A small audio captioner, trained from scratch: encoder moe top_k.
Rows from block 5 of the audio encoder of a small audio captioner, named by matrix and row number. Rows with one number within an expert belong to one neuron, the router's apart. Each number is 200 + 30 x the weight over its row's rms, rounded and kept within 0 to 999. All counts start at 0. After the name is the row's rms in percent of the matrix's.
Before each expert's rows are labels from the 100 clips, of 14976, where the router gives the expert most weight on average: "top examples" is what is common among them. Only what is clearly more common there than usual is listed. The data: synthesized solo parts of chorales (CocoChorales).
# router: router (encoder.blocks.5.mlp.router.weight, 32x320, trained with AdamW), inputs 288-319
# gate: expert gate (encoder.blocks.5.mlp.gate, 32x160x320), inputs 288-319
# up: expert up (encoder.blocks.5.mlp.up, 32x160x320), inputs 288-319
# down: expert down (encoder.blocks.5.mlp.down, 32x320x160, transposed), outputs 288-319

# expert 7
top examples: note B4; note A#4; violin
router.7,095,149,168,167,230,187,256,225,165,182,254,202,239,181,255,230,171,192,161,182,232,241,247,194,195,207,233,193,259,157,203,217,168
gate.0,098,170,199,223,215,189,187,221,247,211,201,211,192,228,144,149,221,208,241,231,223,210,179,160,190,162,176,224,195,252,213,182,224
up.0,093,154,178,202,212,213,242,162,238,186,230,192,214,161,250,233,167,180,245,168,167,204,233,249,167,200,238,202,191,257,205,285,182
down.0,100,192,200,214,216,219,177,212,200,226,200,159,191,190,251,204,151,184,263,147,225,231,221,157,194,171,210,239,189,196,256,253,146
gate.1,136,219,199,212,231,223,225,212,192,237,212,158,234,208,216,210,228,138,193,158,202,201,181,193,173,193,124,202,174,164,198,206,190
up.1,127,174,202,223,198,182,175,203,205,240,231,186,234,203,219,202,226,152,208,152,204,170,204,180,195,185,161,192,152,230,185,198,190
down.1,124,200,188,211,213,226,197,247,261,159,199,177,209,184,195,190,139,128,172,195,222,201,178,210,187,157,177,194,188,174,219,222,159
gate.2,091,168,198,208,204,196,169,175,199,181,272,223,175,244,217,217,168,205,221,210,176,126,193,175,156,237,217,214,185,182,167,209,192
up.2,092,154,207,205,180,181,160,192,211,151,247,163,216,194,200,162,165,223,237,210,259,164,206,185,148,206,227,255,236,166,123,227,207
down.2,093,202,197,218,176,232,209,226,148,206,180,227,231,207,261,169,219,170,176,175,203,180,214,175,177,178,185,163,152,200,223,226,201
gate.3,104,235,142,182,192,185,201,161,207,187,198,193,176,190,153,203,236,227,211,202,185,228,149,178,226,228,178,218,202,182,233,247,243
up.3,101,229,166,185,219,189,177,173,190,198,183,172,191,186,172,232,187,249,186,214,196,266,182,194,214,192,172,211,227,162,199,219,225
down.3,103,224,265,146,141,221,207,214,202,191,175,173,194,184,244,210,145,122,217,190,247,193,207,218,184,201,125,277,220,179,220,176,185
gate.4,093,158,213,192,290,186,229,175,229,220,216,160,220,222,171,183,202,180,226,209,202,243,235,203,202,182,178,250,182,210,212,238,208
up.4,098,213,181,220,162,222,181,265,232,239,223,196,183,152,168,185,177,198,110,221,173,192,185,224,227,214,209,224,173,192,188,160,195
down.4,109,150,211,237,201,189,211,221,194,226,219,179,175,203,196,176,246,227,253,222,199,199,188,190,260,155,239,219,214,138,156,265,216
gate.5,076,159,164,211,196,174,175,226,201,259,153,181,213,261,171,190,183,200,165,204,212,179,217,200,185,254,188,157,207,170,207,124,212
up.5,080,198,171,258,195,247,194,177,200,236,235,243,238,232,209,200,208,168,224,166,211,146,204,185,158,156,259,259,168,185,244,251,181
down.5,080,172,219,260,222,221,251,219,189,196,187,197,190,200,180,170,142,177,204,203,249,142,192,233,175,242,173,229,165,183,127,178,280
gate.6,081,173,193,199,176,203,155,225,237,187,156,169,202,218,131,192,237,187,220,137,201,226,195,245,200,130,198,247,184,193,190,182,178
up.6,083,250,214,246,151,189,183,187,206,234,163,163,230,172,241,174,217,243,256,219,216,216,171,216,189,223,178,215,209,170,169,255,153
down.6,087,189,139,163,196,188,201,201,196,173,161,293,187,183,178,236,185,204,202,118,211,132,188,203,222,219,203,182,188,153,248,190,191
gate.7,086,180,211,191,206,244,205,196,126,243,177,223,171,150,226,194,213,183,211,232,200,225,174,196,231,188,235,175,210,202,183,177,160
up.7,084,190,189,173,203,201,195,207,236,162,214,230,234,202,181,178,157,188,240,214,203,183,240,153,201,245,195,206,212,160,160,186,188
down.7,089,149,236,169,247,237,242,230,209,236,170,184,178,195,194,217,138,214,210,233,132,184,249,158,168,220,183,214,214,197,176,211,167
gate.8,106,209,182,237,221,218,188,169,232,159,269,182,189,170,146,202,196,162,230,224,180,228,201,200,170,215,192,175,226,160,228,221,251
up.8,107,213,175,209,191,252,190,183,192,201,223,150,183,187,192,207,161,175,152,163,202,240,244,236,203,228,165,145,218,162,205,186,234
down.8,099,207,169,181,234,180,229,198,240,226,258,236,222,185,204,232,164,172,165,195,247,196,241,197,227,186,236,166,178,240,224,257,213
gate.9,090,160,180,149,218,221,228,169,225,212,177,226,152,190,203,206,171,221,171,225,166,221,233,154,186,194,222,223,246,201,181,215,212
up.9,092,203,184,183,211,211,239,242,160,228,160,205,187,164,238,211,220,213,180,143,198,204,254,193,211,201,143,247,197,210,237,204,252
down.9,094,177,255,168,179,179,171,165,171,231,221,199,253,259,175,178,188,191,192,205,161,215,224,194,200,235,199,206,255,191,190,164,210
gate.10,102,257,190,188,215,206,195,202,110,234,212,163,214,133,186,200,194,161,199,174,231,233,202,236,230,176,194,205,199,215,104,147,217
up.10,099,191,176,221,183,201,230,208,277,175,192,220,249,239,165,225,228,211,182,276,147,162,204,167,135,248,252,207,173,158,268,209,155
down.10,106,209,163,215,207,175,168,215,180,182,173,166,200,164,196,164,189,182,148,141,218,215,190,158,168,195,188,185,180,190,216,258,243
gate.11,139,163,166,213,277,194,147,161,219,212,228,228,164,229,211,219,210,182,165,225,188,217,251,212,188,202,194,236,172,247,218,215,192
up.11,127,143,184,174,260,235,191,171,213,201,248,213,203,223,200,182,225,203,181,250,191,235,265,243,185,211,224,236,232,241,202,206,213
down.11,119,237,169,185,223,224,211,191,195,208,174,161,238,175,234,148,184,159,217,223,204,174,226,193,187,199,207,182,207,150,229,227,136
gate.12,082,188,247,209,218,145,182,259,216,223,232,208,203,220,153,184,134,224,227,199,239,157,199,169,204,151,205,169,251,146,228,212,196
up.12,095,167,218,165,245,149,221,150,146,270,227,194,165,170,200,225,173,258,223,206,175,172,177,163,140,226,182,212,202,199,209,162,217
down.12,094,185,206,164,202,176,195,177,233,202,209,198,174,138,189,283,217,229,188,222,208,217,227,154,173,244,166,205,239,268,201,169,225
gate.13,158,209,176,162,205,209,188,185,224,152,198,210,194,171,160,241,162,226,208,188,233,211,200,232,157,190,261,220,204,229,121,197,273
up.13,147,218,175,175,205,222,220,191,238,161,187,169,209,202,186,264,167,240,214,181,219,192,199,194,169,208,293,237,209,224,131,193,245
down.13,127,119,272,172,247,260,159,179,210,165,200,200,185,191,220,203,174,259,206,199,231,202,168,157,153,219,196,188,186,181,191,158,182
gate.14,092,215,145,206,189,245,195,179,191,196,195,161,208,190,166,218,186,198,235,179,145,156,211,202,209,256,197,257,211,269,149,214,217
up.14,094,155,201,175,169,220,220,192,175,221,226,177,236,196,173,254,194,207,213,157,128,154,213,188,221,204,276,210,261,247,199,198,193
down.14,092,188,173,180,228,160,203,193,151,185,219,206,159,180,238,171,156,207,176,232,201,230,211,211,197,195,195,178,177,194,139,250,171

# expert 16
top examples: note F#4; note E5
router.16,102,252,191,214,187,198,223,226,263,178,168,172,209,189,232,163,205,184,182,264,209,226,189,184,191,213,141,221,246,170,163,196,184
gate.0,119,157,193,213,192,255,226,185,159,179,195,224,185,188,194,205,246,238,240,238,216,217,218,162,189,200,162,173,234,195,208,192,166
up.0,121,216,191,199,184,170,197,226,234,269,186,225,170,227,244,152,199,212,203,186,250,195,207,246,192,249,191,182,233,146,160,203,219
down.0,117,201,147,140,222,219,225,191,209,187,219,166,207,206,183,207,181,221,195,159,185,172,245,187,242,190,198,192,251,194,186,251,135
gate.1,107,224,161,180,175,191,218,213,164,186,218,169,250,238,205,237,195,200,190,218,230,242,240,192,201,200,218,221,207,211,163,240,193
up.1,106,215,149,136,194,230,217,181,173,172,227,168,205,181,205,214,191,252,221,182,186,195,231,198,225,203,205,187,212,172,202,203,166
down.1,105,248,193,199,143,208,189,180,245,104,243,227,203,234,269,167,243,235,195,156,161,185,160,168,201,177,197,184,217,212,219,230,182
gate.2,101,202,174,194,227,122,192,126,213,213,183,226,173,229,189,213,187,212,227,217,154,248,165,199,248,225,238,265,246,204,212,227,193
up.2,092,207,194,199,187,237,183,251,155,179,213,179,167,228,202,211,199,189,207,172,231,214,220,229,169,229,146,143,165,181,217,174,178
down.2,099,209,225,202,176,186,173,245,146,190,216,160,251,230,212,163,253,169,137,257,213,203,206,223,159,243,270,213,168,245,217,217,182
gate.3,137,263,222,175,214,187,226,180,199,251,228,225,175,218,152,181,211,234,199,218,191,181,170,204,163,196,164,175,183,195,200,174,161
up.3,144,159,190,205,207,221,218,188,218,207,163,205,214,188,215,159,218,185,208,237,232,189,203,174,234,165,220,267,239,212,201,184,166
down.3,118,147,236,205,155,201,216,200,168,202,243,239,219,217,253,156,172,162,262,237,238,271,185,238,198,164,197,188,182,163,189,170,196
gate.4,100,177,206,193,222,216,194,173,244,222,179,212,238,178,246,211,205,186,215,212,224,121,189,177,166,166,206,194,230,217,212,250,253
up.4,103,239,172,244,167,239,221,246,169,189,176,173,247,222,188,167,231,168,187,193,178,201,223,168,208,210,183,201,225,177,210,155,138
down.4,099,213,177,224,240,221,215,213,165,210,199,219,202,219,251,182,251,261,199,173,227,208,201,207,236,137,177,186,157,230,166,180,177
gate.5,116,137,218,173,190,184,143,238,179,185,275,175,228,199,225,192,201,180,206,194,213,194,243,203,229,233,208,229,273,252,208,162,165
up.5,122,223,194,201,209,191,169,178,187,200,209,167,212,200,192,208,206,169,159,176,249,199,217,188,225,239,249,209,266,239,213,205,231
down.5,116,178,171,178,194,176,172,199,251,181,277,167,154,178,212,195,168,227,156,223,159,262,195,199,196,177,167,171,203,162,236,236,153
gate.6,085,193,214,229,207,156,204,203,166,236,194,152,260,134,162,230,155,160,174,191,169,183,211,178,203,221,217,241,193,197,228,198,203
up.6,086,202,187,190,194,214,169,152,191,167,162,195,216,274,192,227,185,155,211,174,176,151,242,276,181,235,185,180,222,213,191,176,187
down.6,088,174,286,194,203,193,217,178,175,170,206,258,205,174,180,178,224,229,225,214,196,213,231,178,211,185,196,171,152,224,203,226,196
gate.7,101,245,178,208,221,204,187,191,149,233,222,146,189,232,207,213,244,159,201,252,196,218,214,200,235,215,184,150,247,205,182,228,219
up.7,097,185,246,150,165,155,202,189,238,258,236,183,177,148,205,125,161,207,216,168,203,187,186,187,219,217,199,262,178,204,185,178,220
down.7,099,185,256,226,164,174,222,235,187,199,214,213,210,212,235,196,214,221,198,225,176,187,209,234,180,189,196,192,200,190,251,188,192
gate.8,100,174,152,262,175,257,196,237,200,171,137,201,268,238,231,213,235,187,232,218,215,182,188,213,204,184,181,222,187,168,213,208,191
up.8,101,166,232,222,234,198,235,217,201,207,165,258,239,243,218,166,179,185,201,158,201,203,202,246,203,216,159,213,201,174,160,163,169
down.8,107,171,209,194,146,176,188,268,267,230,188,220,231,199,169,277,179,211,205,163,160,233,221,199,160,209,140,145,196,157,184,163,162
gate.9,117,239,215,174,201,180,199,219,225,179,212,249,216,181,178,223,216,153,144,220,194,238,167,221,152,177,191,209,236,155,201,193,183
up.9,119,212,201,208,171,212,235,265,238,205,199,223,236,182,173,239,221,238,184,183,227,231,209,233,164,168,231,238,191,189,232,136,214
down.9,117,183,244,173,201,221,143,244,238,133,206,206,195,206,182,232,177,200,212,172,201,178,245,262,175,146,226,212,191,236,155,249,184
gate.10,108,213,206,195,280,231,217,196,200,266,147,284,194,244,214,175,222,185,181,207,218,210,207,250,196,242,175,247,140,167,185,207,155
up.10,110,220,163,147,156,173,209,179,194,207,163,214,175,221,267,210,175,166,208,210,154,134,234,177,179,198,206,184,168,177,251,191,232
down.10,107,199,178,200,217,175,173,167,222,172,260,191,200,204,222,200,207,250,200,237,185,199,191,191,228,255,175,245,247,303,172,153,161
gate.11,132,224,178,144,178,205,230,158,139,165,216,126,211,178,223,226,189,191,217,209,215,267,168,239,218,187,151,200,168,136,176,246,254
up.11,124,158,244,244,199,162,176,233,254,237,211,226,219,210,224,195,242,188,207,181,195,136,208,228,197,232,249,244,212,239,202,152,135
down.11,129,247,185,183,221,220,228,216,191,178,221,196,245,176,176,251,242,218,182,169,244,230,208,198,197,208,213,227,190,217,211,228,190
gate.12,083,181,199,209,207,194,221,211,229,196,215,252,215,200,204,221,198,232,212,182,150,197,271,194,219,182,196,100,240,186,196,191,215
up.12,089,214,164,196,197,223,208,167,228,239,224,263,204,223,215,238,201,149,228,181,239,247,217,209,164,217,157,227,217,213,244,235,179
down.12,084,241,174,247,241,195,210,166,190,233,178,121,185,244,211,208,216,207,219,252,154,163,214,187,233,220,188,224,200,172,197,201,170
gate.13,075,172,221,212,205,235,151,264,148,205,194,224,195,193,278,202,168,213,208,201,230,147,169,199,174,254,207,140,124,191,176,258,185
up.13,081,196,243,207,203,206,236,147,146,235,177,220,183,230,200,216,276,198,216,215,217,202,181,213,234,267,167,222,236,158,178,170,204
down.13,076,196,204,161,154,216,215,180,124,185,229,191,210,178,234,194,123,234,265,209,257,191,193,185,190,163,200,156,256,186,192,214,184
gate.14,111,200,227,206,187,212,171,236,156,196,253,215,204,123,284,168,225,215,236,240,201,157,246,167,182,164,211,238,159,193,210,214,224
up.14,111,233,232,200,199,185,186,214,150,156,199,209,212,138,218,242,199,246,220,213,176,114,175,156,213,257,220,255,222,197,203,232,240
down.14,108,147,171,213,201,194,204,93,214,218,202,185,173,185,233,216,173,166,180,224,212,200,199,211,212,177,187,220,164,230,192,283,157

# expert 23
top examples: note D4; note C#5
router.23,104,184,195,203,252,185,208,198,196,231,214,256,164,212,214,181,173,204,190,211,196,162,198,207,264,143,214,208,221,212,246,199,190
gate.0,094,220,203,238,230,188,155,190,249,172,160,226,221,245,258,217,192,231,188,218,198,192,248,179,175,229,179,225,194,231,238,262,224
up.0,083,212,211,249,222,154,160,223,241,232,191,188,223,225,280,222,190,256,203,232,165,179,253,189,186,256,184,158,200,220,224,256,165
down.0,104,276,205,240,196,133,198,166,226,179,208,233,242,146,132,160,232,231,179,178,214,198,207,225,262,195,219,231,220,184,148,257,195
gate.1,110,180,222,167,179,153,202,191,168,196,184,217,232,225,227,231,185,242,199,126,213,211,241,228,143,154,211,210,161,233,202,185,192
up.1,109,183,207,156,178,225,234,193,163,225,168,223,235,202,207,182,207,237,217,141,160,246,228,184,130,229,170,247,206,225,154,182,225
down.1,107,255,175,186,233,194,252,177,243,286,206,228,200,211,192,211,220,228,241,236,140,232,232,181,244,203,186,170,182,226,217,143,197
gate.2,107,171,216,242,143,194,188,261,250,210,159,206,219,198,228,228,203,206,180,206,233,174,213,177,170,215,183,233,215,242,140,159,207
up.2,110,219,176,260,244,188,209,203,197,197,236,251,190,175,226,177,222,197,192,225,211,161,195,156,228,197,129,167,238,235,178,179,176
down.2,107,175,165,204,212,202,236,178,172,145,198,189,134,253,214,177,218,183,152,180,160,140,171,214,183,150,207,177,219,233,230,226,188
gate.3,121,217,212,145,205,192,205,157,195,215,220,286,155,198,186,222,143,209,205,267,170,223,179,227,220,181,189,174,191,213,186,166,200
up.3,124,172,187,183,153,186,164,260,169,207,200,168,214,226,215,175,186,173,172,145,191,220,223,151,216,166,185,114,225,238,218,208,205
down.3,113,174,221,194,151,192,165,171,198,201,238,221,200,210,218,100,178,183,230,192,200,185,187,129,210,173,176,162,250,192,195,197,210
gate.4,082,191,216,223,176,175,157,212,154,139,200,224,205,196,239,183,219,201,244,229,207,201,121,222,192,137,174,197,215,188,179,277,204
up.4,086,203,158,193,198,197,188,180,262,168,175,201,181,221,183,258,177,202,207,185,197,176,210,216,242,180,234,227,128,200,229,168,218
down.4,086,218,129,167,195,195,172,172,155,184,193,192,228,214,256,214,183,215,157,239,221,222,224,216,158,248,169,176,183,153,195,211,209
gate.5,079,163,209,202,216,156,163,260,175,191,242,139,156,228,191,217,181,207,234,181,204,245,195,245,179,207,223,181,181,215,237,204,189
up.5,084,238,191,263,192,175,230,253,208,116,186,216,162,265,197,180,201,202,257,197,220,209,204,188,190,168,191,174,261,258,181,149,182
down.5,084,234,185,204,227,178,234,243,202,163,247,180,149,191,175,175,175,187,214,217,226,221,188,201,188,223,250,181,187,156,187,190,227
gate.6,100,234,179,196,271,187,193,229,235,217,203,213,220,161,210,182,190,157,231,235,228,223,131,212,141,159,162,229,195,212,188,235,230
up.6,110,202,255,228,191,179,188,177,215,197,182,184,199,201,212,131,216,174,127,177,193,195,182,185,231,212,235,218,285,185,185,236,165
down.6,100,230,213,196,184,204,188,149,187,195,202,222,228,223,200,201,174,245,183,133,162,210,209,210,238,172,186,166,167,221,194,193,198
gate.7,093,195,206,241,219,214,187,251,171,239,224,223,191,191,237,219,200,187,193,173,157,242,205,235,231,186,194,222,193,220,170,204,206
up.7,088,213,214,236,212,196,209,261,220,215,205,238,111,201,221,201,150,207,177,156,196,228,220,217,210,202,227,201,186,188,189,187,201
down.7,094,182,172,183,156,161,217,164,189,217,199,190,165,165,166,206,216,187,240,253,172,182,200,157,203,204,241,208,193,223,208,201,206
gate.8,109,167,178,164,187,210,225,222,153,197,201,228,197,167,202,245,196,224,158,222,170,226,231,229,222,190,165,194,219,156,197,150,182
up.8,119,235,165,147,211,173,188,186,185,201,148,241,207,177,193,221,159,238,185,208,151,225,205,174,199,236,195,178,185,186,219,197,176
down.8,109,193,243,228,202,230,235,224,227,168,175,176,290,225,214,227,135,200,204,204,217,192,204,158,224,235,246,169,239,214,170,189,206
gate.9,142,177,219,210,230,178,232,219,216,246,201,221,206,157,214,152,229,220,212,232,250,152,188,258,185,185,200,226,227,248,241,247,151
up.9,139,246,191,214,180,243,152,152,230,194,182,188,179,230,175,223,249,168,194,217,184,234,162,195,225,194,180,184,182,168,180,173,250
down.9,121,258,202,191,199,190,237,147,235,241,179,184,167,209,212,177,160,221,197,207,170,158,160,240,251,194,192,189,266,231,167,208,195
gate.10,084,166,190,178,159,221,178,251,251,205,225,223,213,174,225,198,197,253,236,230,200,192,229,193,157,210,267,201,210,222,188,208,188
up.10,090,236,151,211,236,192,197,240,193,145,188,162,172,170,195,188,177,180,252,224,165,184,136,198,193,175,219,147,163,200,163,242,223
down.10,094,204,154,206,234,146,200,219,186,201,143,221,180,153,204,241,202,184,172,214,232,232,128,157,243,225,242,248,221,252,205,243,242
gate.11,111,184,234,205,242,169,139,259,194,179,146,236,204,221,201,186,216,240,190,197,215,186,208,212,196,243,252,158,222,146,253,139,200
up.11,116,206,207,223,173,145,155,219,215,189,193,200,216,170,186,157,247,200,214,205,239,201,197,192,186,178,249,238,227,170,224,213,192
down.11,104,224,188,183,244,201,216,183,161,208,235,215,213,203,244,189,264,156,201,183,215,175,189,207,202,169,157,163,198,200,207,190,223
gate.12,076,163,232,244,155,183,181,176,180,237,227,233,201,219,222,232,241,208,172,191,230,211,194,210,277,174,234,205,205,233,226,179,166
up.12,075,192,187,185,215,169,210,197,192,249,163,105,205,208,201,175,177,212,232,231,214,220,208,172,207,202,204,170,223,170,185,173,207
down.12,083,193,216,193,280,219,205,222,196,250,203,241,179,194,204,224,199,237,148,246,163,224,223,194,233,144,237,214,179,225,239,229,242
gate.13,075,217,201,181,179,164,220,155,129,183,171,148,192,232,173,193,215,235,159,163,172,143,212,216,192,194,257,214,235,206,144,197,211
up.13,083,269,194,226,211,235,147,249,259,182,259,190,199,128,215,185,257,170,210,182,194,247,199,224,191,198,128,189,167,251,172,241,185
down.13,080,189,237,155,198,196,194,194,212,204,169,201,208,162,242,146,158,146,174,131,214,202,183,164,222,139,154,179,203,217,160,216,227
gate.14,110,216,245,184,197,221,173,173,265,192,144,230,191,226,210,212,181,210,186,218,201,206,162,226,147,153,230,209,280,203,182,172,206
up.14,098,174,234,211,203,185,188,195,264,236,175,207,177,241,225,141,199,170,188,207,204,186,205,195,195,178,232,209,240,223,178,179,193
down.14,105,221,145,194,184,173,178,224,193,220,254,181,185,199,186,183,151,190,210,189,173,203,174,199,231,194,181,181,189,172,263,236,204

# expert 13
top examples: note F5; note D#5; note F4
router.13,104,203,181,178,219,161,205,200,206,216,134,141,190,211,197,222,260,179,168,176,179,224,236,242,197,204,212,208,141,231,263,156,219
gate.0,086,207,178,207,136,220,186,198,161,159,177,236,162,206,210,207,140,197,179,235,234,202,244,197,205,183,167,211,184,206,206,184,233
up.0,081,246,150,173,170,271,203,216,173,199,125,220,233,227,142,185,182,202,199,264,171,183,129,198,264,187,158,222,229,211,152,186,199
down.0,084,232,219,166,176,138,209,253,213,211,121,175,190,164,184,245,201,203,232,229,186,206,224,198,182,205,148,214,196,189,180,196,188
gate.1,099,159,182,217,201,179,197,212,158,179,217,178,196,167,259,176,224,177,187,194,208,203,222,190,201,206,170,225,219,258,195,207,207
up.1,100,176,191,257,217,240,196,207,210,204,170,181,182,184,237,179,202,208,142,231,191,203,214,190,162,168,216,194,199,181,212,258,216
down.1,095,154,193,197,214,190,152,203,225,172,223,213,167,212,212,193,223,226,152,210,275,234,207,222,189,203,185,204,229,199,259,181,179
gate.2,082,184,190,207,208,243,201,199,188,149,171,203,202,176,182,185,195,233,210,170,212,221,143,188,219,213,225,204,198,198,190,172,209
up.2,086,209,212,188,187,195,226,162,160,196,225,230,214,208,147,214,155,164,275,190,219,240,198,213,247,150,215,193,196,201,197,189,170
down.2,093,178,150,186,251,223,161,210,173,207,181,183,215,242,238,214,203,231,192,213,206,164,174,196,166,183,207,221,202,171,189,166,234
gate.3,077,213,192,189,128,234,170,209,203,181,204,208,198,156,223,164,244,185,178,131,139,251,188,237,213,222,102,181,176,211,240,182,155
up.3,075,170,232,243,225,169,224,211,229,233,204,227,129,210,163,158,222,188,208,207,181,224,191,223,169,242,213,210,204,153,253,215,229
down.3,083,267,219,207,197,200,199,170,255,216,181,191,229,148,145,182,229,192,211,177,166,199,163,232,256,174,196,196,234,217,128,198,221
gate.4,123,228,236,168,183,199,215,206,212,158,212,264,206,245,174,182,202,163,253,255,137,147,201,182,185,169,230,242,205,251,207,206,189
up.4,116,215,169,195,182,172,163,176,215,210,187,196,229,199,178,207,182,211,174,223,177,223,219,183,208,200,188,153,197,194,178,264,190
down.4,114,224,169,256,171,207,181,243,199,208,245,216,158,175,152,174,210,171,257,174,194,244,245,208,154,192,263,154,180,201,270,199,188
gate.5,075,180,230,216,159,194,261,191,145,214,164,192,211,204,179,144,189,165,200,169,203,232,138,255,210,276,134,174,232,217,171,197,239
up.5,077,179,215,142,186,200,245,250,188,193,190,240,216,189,174,208,144,176,186,228,170,232,202,209,187,271,123,190,230,190,189,201,207
down.5,088,180,212,187,208,223,122,214,234,217,213,188,200,189,219,216,214,193,244,191,204,220,223,197,164,200,237,194,232,179,149,195,183
gate.6,115,203,214,259,187,229,174,180,269,142,173,247,227,158,182,213,234,247,207,221,204,216,211,198,210,183,211,215,198,208,195,181,186
up.6,115,190,186,244,234,211,245,214,221,130,192,260,203,187,175,150,233,248,188,198,235,278,180,215,171,199,191,214,253,184,256,213,132
down.6,105,169,230,206,269,187,219,179,224,196,196,202,213,193,207,197,204,235,160,246,182,215,218,152,156,214,192,222,247,189,211,178,222
gate.7,113,173,164,211,189,193,177,199,231,219,189,224,174,151,191,219,164,203,189,140,209,234,215,188,187,233,174,175,188,207,186,161,195
up.7,108,205,181,186,170,210,185,184,182,248,203,239,180,164,188,193,223,191,142,152,203,246,198,191,172,224,172,178,225,233,161,169,189
down.7,103,201,229,206,183,249,219,197,209,198,135,182,155,205,207,185,205,168,200,230,137,147,198,215,223,193,277,182,225,222,213,256,160
gate.8,102,227,185,214,157,170,181,173,132,215,114,160,235,163,189,222,196,193,161,232,221,159,183,206,217,172,167,230,187,193,185,183,217
up.8,101,173,244,213,207,174,229,204,244,191,238,164,170,227,218,210,172,258,226,222,186,230,210,203,172,186,234,169,201,179,235,175,210
down.8,106,188,187,184,225,244,176,169,227,172,203,154,217,157,219,202,206,198,188,230,227,186,228,223,189,208,177,178,163,212,140,190,229
gate.9,095,148,160,195,209,167,242,190,225,198,212,191,138,206,144,215,188,247,180,188,227,252,184,218,189,190,258,228,139,176,223,175,240
up.9,094,225,185,222,195,177,227,186,172,185,199,238,155,168,192,241,236,171,157,142,200,211,236,206,215,188,229,206,140,184,245,146,202
down.9,093,198,209,218,205,161,201,226,161,175,214,182,207,195,146,248,207,207,201,205,184,162,269,201,181,198,245,173,185,185,235,226,253
gate.10,126,190,196,186,190,131,197,187,243,192,180,149,174,127,185,203,284,151,170,172,257,188,250,230,206,192,225,246,158,209,227,219,218
up.10,130,153,216,199,196,136,199,190,243,183,207,178,189,127,185,201,246,191,138,231,263,210,219,224,202,192,219,214,154,237,211,220,221
down.10,127,237,214,211,187,175,263,191,232,222,221,204,203,203,211,228,237,255,164,190,242,226,177,226,182,192,185,224,184,226,159,197,251
gate.11,094,218,211,228,180,166,208,253,181,217,196,224,229,224,254,179,228,175,160,236,198,224,136,215,204,191,227,188,156,184,201,227,196
up.11,101,132,265,173,217,206,231,192,131,215,198,230,212,173,248,238,197,205,186,198,150,190,174,211,239,196,188,178,200,181,168,172,235
down.11,096,239,170,242,235,183,220,183,273,163,224,185,175,184,164,204,205,266,199,184,215,256,221,222,166,237,189,268,209,91,206,177,192
gate.12,095,173,214,257,181,213,225,193,202,214,160,213,205,205,225,210,188,202,173,149,181,195,250,225,161,234,187,180,227,213,208,209,272
up.12,117,236,197,188,248,196,222,168,170,211,156,270,215,164,166,234,191,226,199,221,222,196,212,200,166,232,187,172,188,190,157,189,143
down.12,101,248,234,216,185,205,223,220,201,269,189,280,266,193,221,193,181,191,181,190,186,231,230,213,227,200,181,183,140,232,200,222,173
gate.13,104,249,174,188,159,181,213,192,165,233,182,214,219,172,140,202,238,212,233,246,230,178,215,202,206,178,222,165,148,191,254,207,213
up.13,108,207,150,214,157,187,201,209,141,238,153,199,196,204,190,234,184,215,197,228,213,131,219,238,236,176,189,240,173,212,203,198,236
down.13,110,186,133,238,192,176,228,208,190,188,205,236,224,206,162,191,222,233,199,194,199,230,231,252,175,206,234,203,191,233,195,213,197
gate.14,089,187,236,190,193,218,212,187,197,171,203,208,201,211,269,268,211,204,186,211,150,226,185,167,136,199,222,188,195,227,264,158,180
up.14,092,186,166,206,218,193,182,143,135,219,198,162,172,243,235,246,170,231,216,149,230,251,193,168,216,232,140,226,157,196,170,199,222
down.14,088,229,225,218,167,208,200,217,174,206,136,210,237,211,149,240,250,174,222,207,145,240,155,198,216,162,146,201,202,179,200,171,145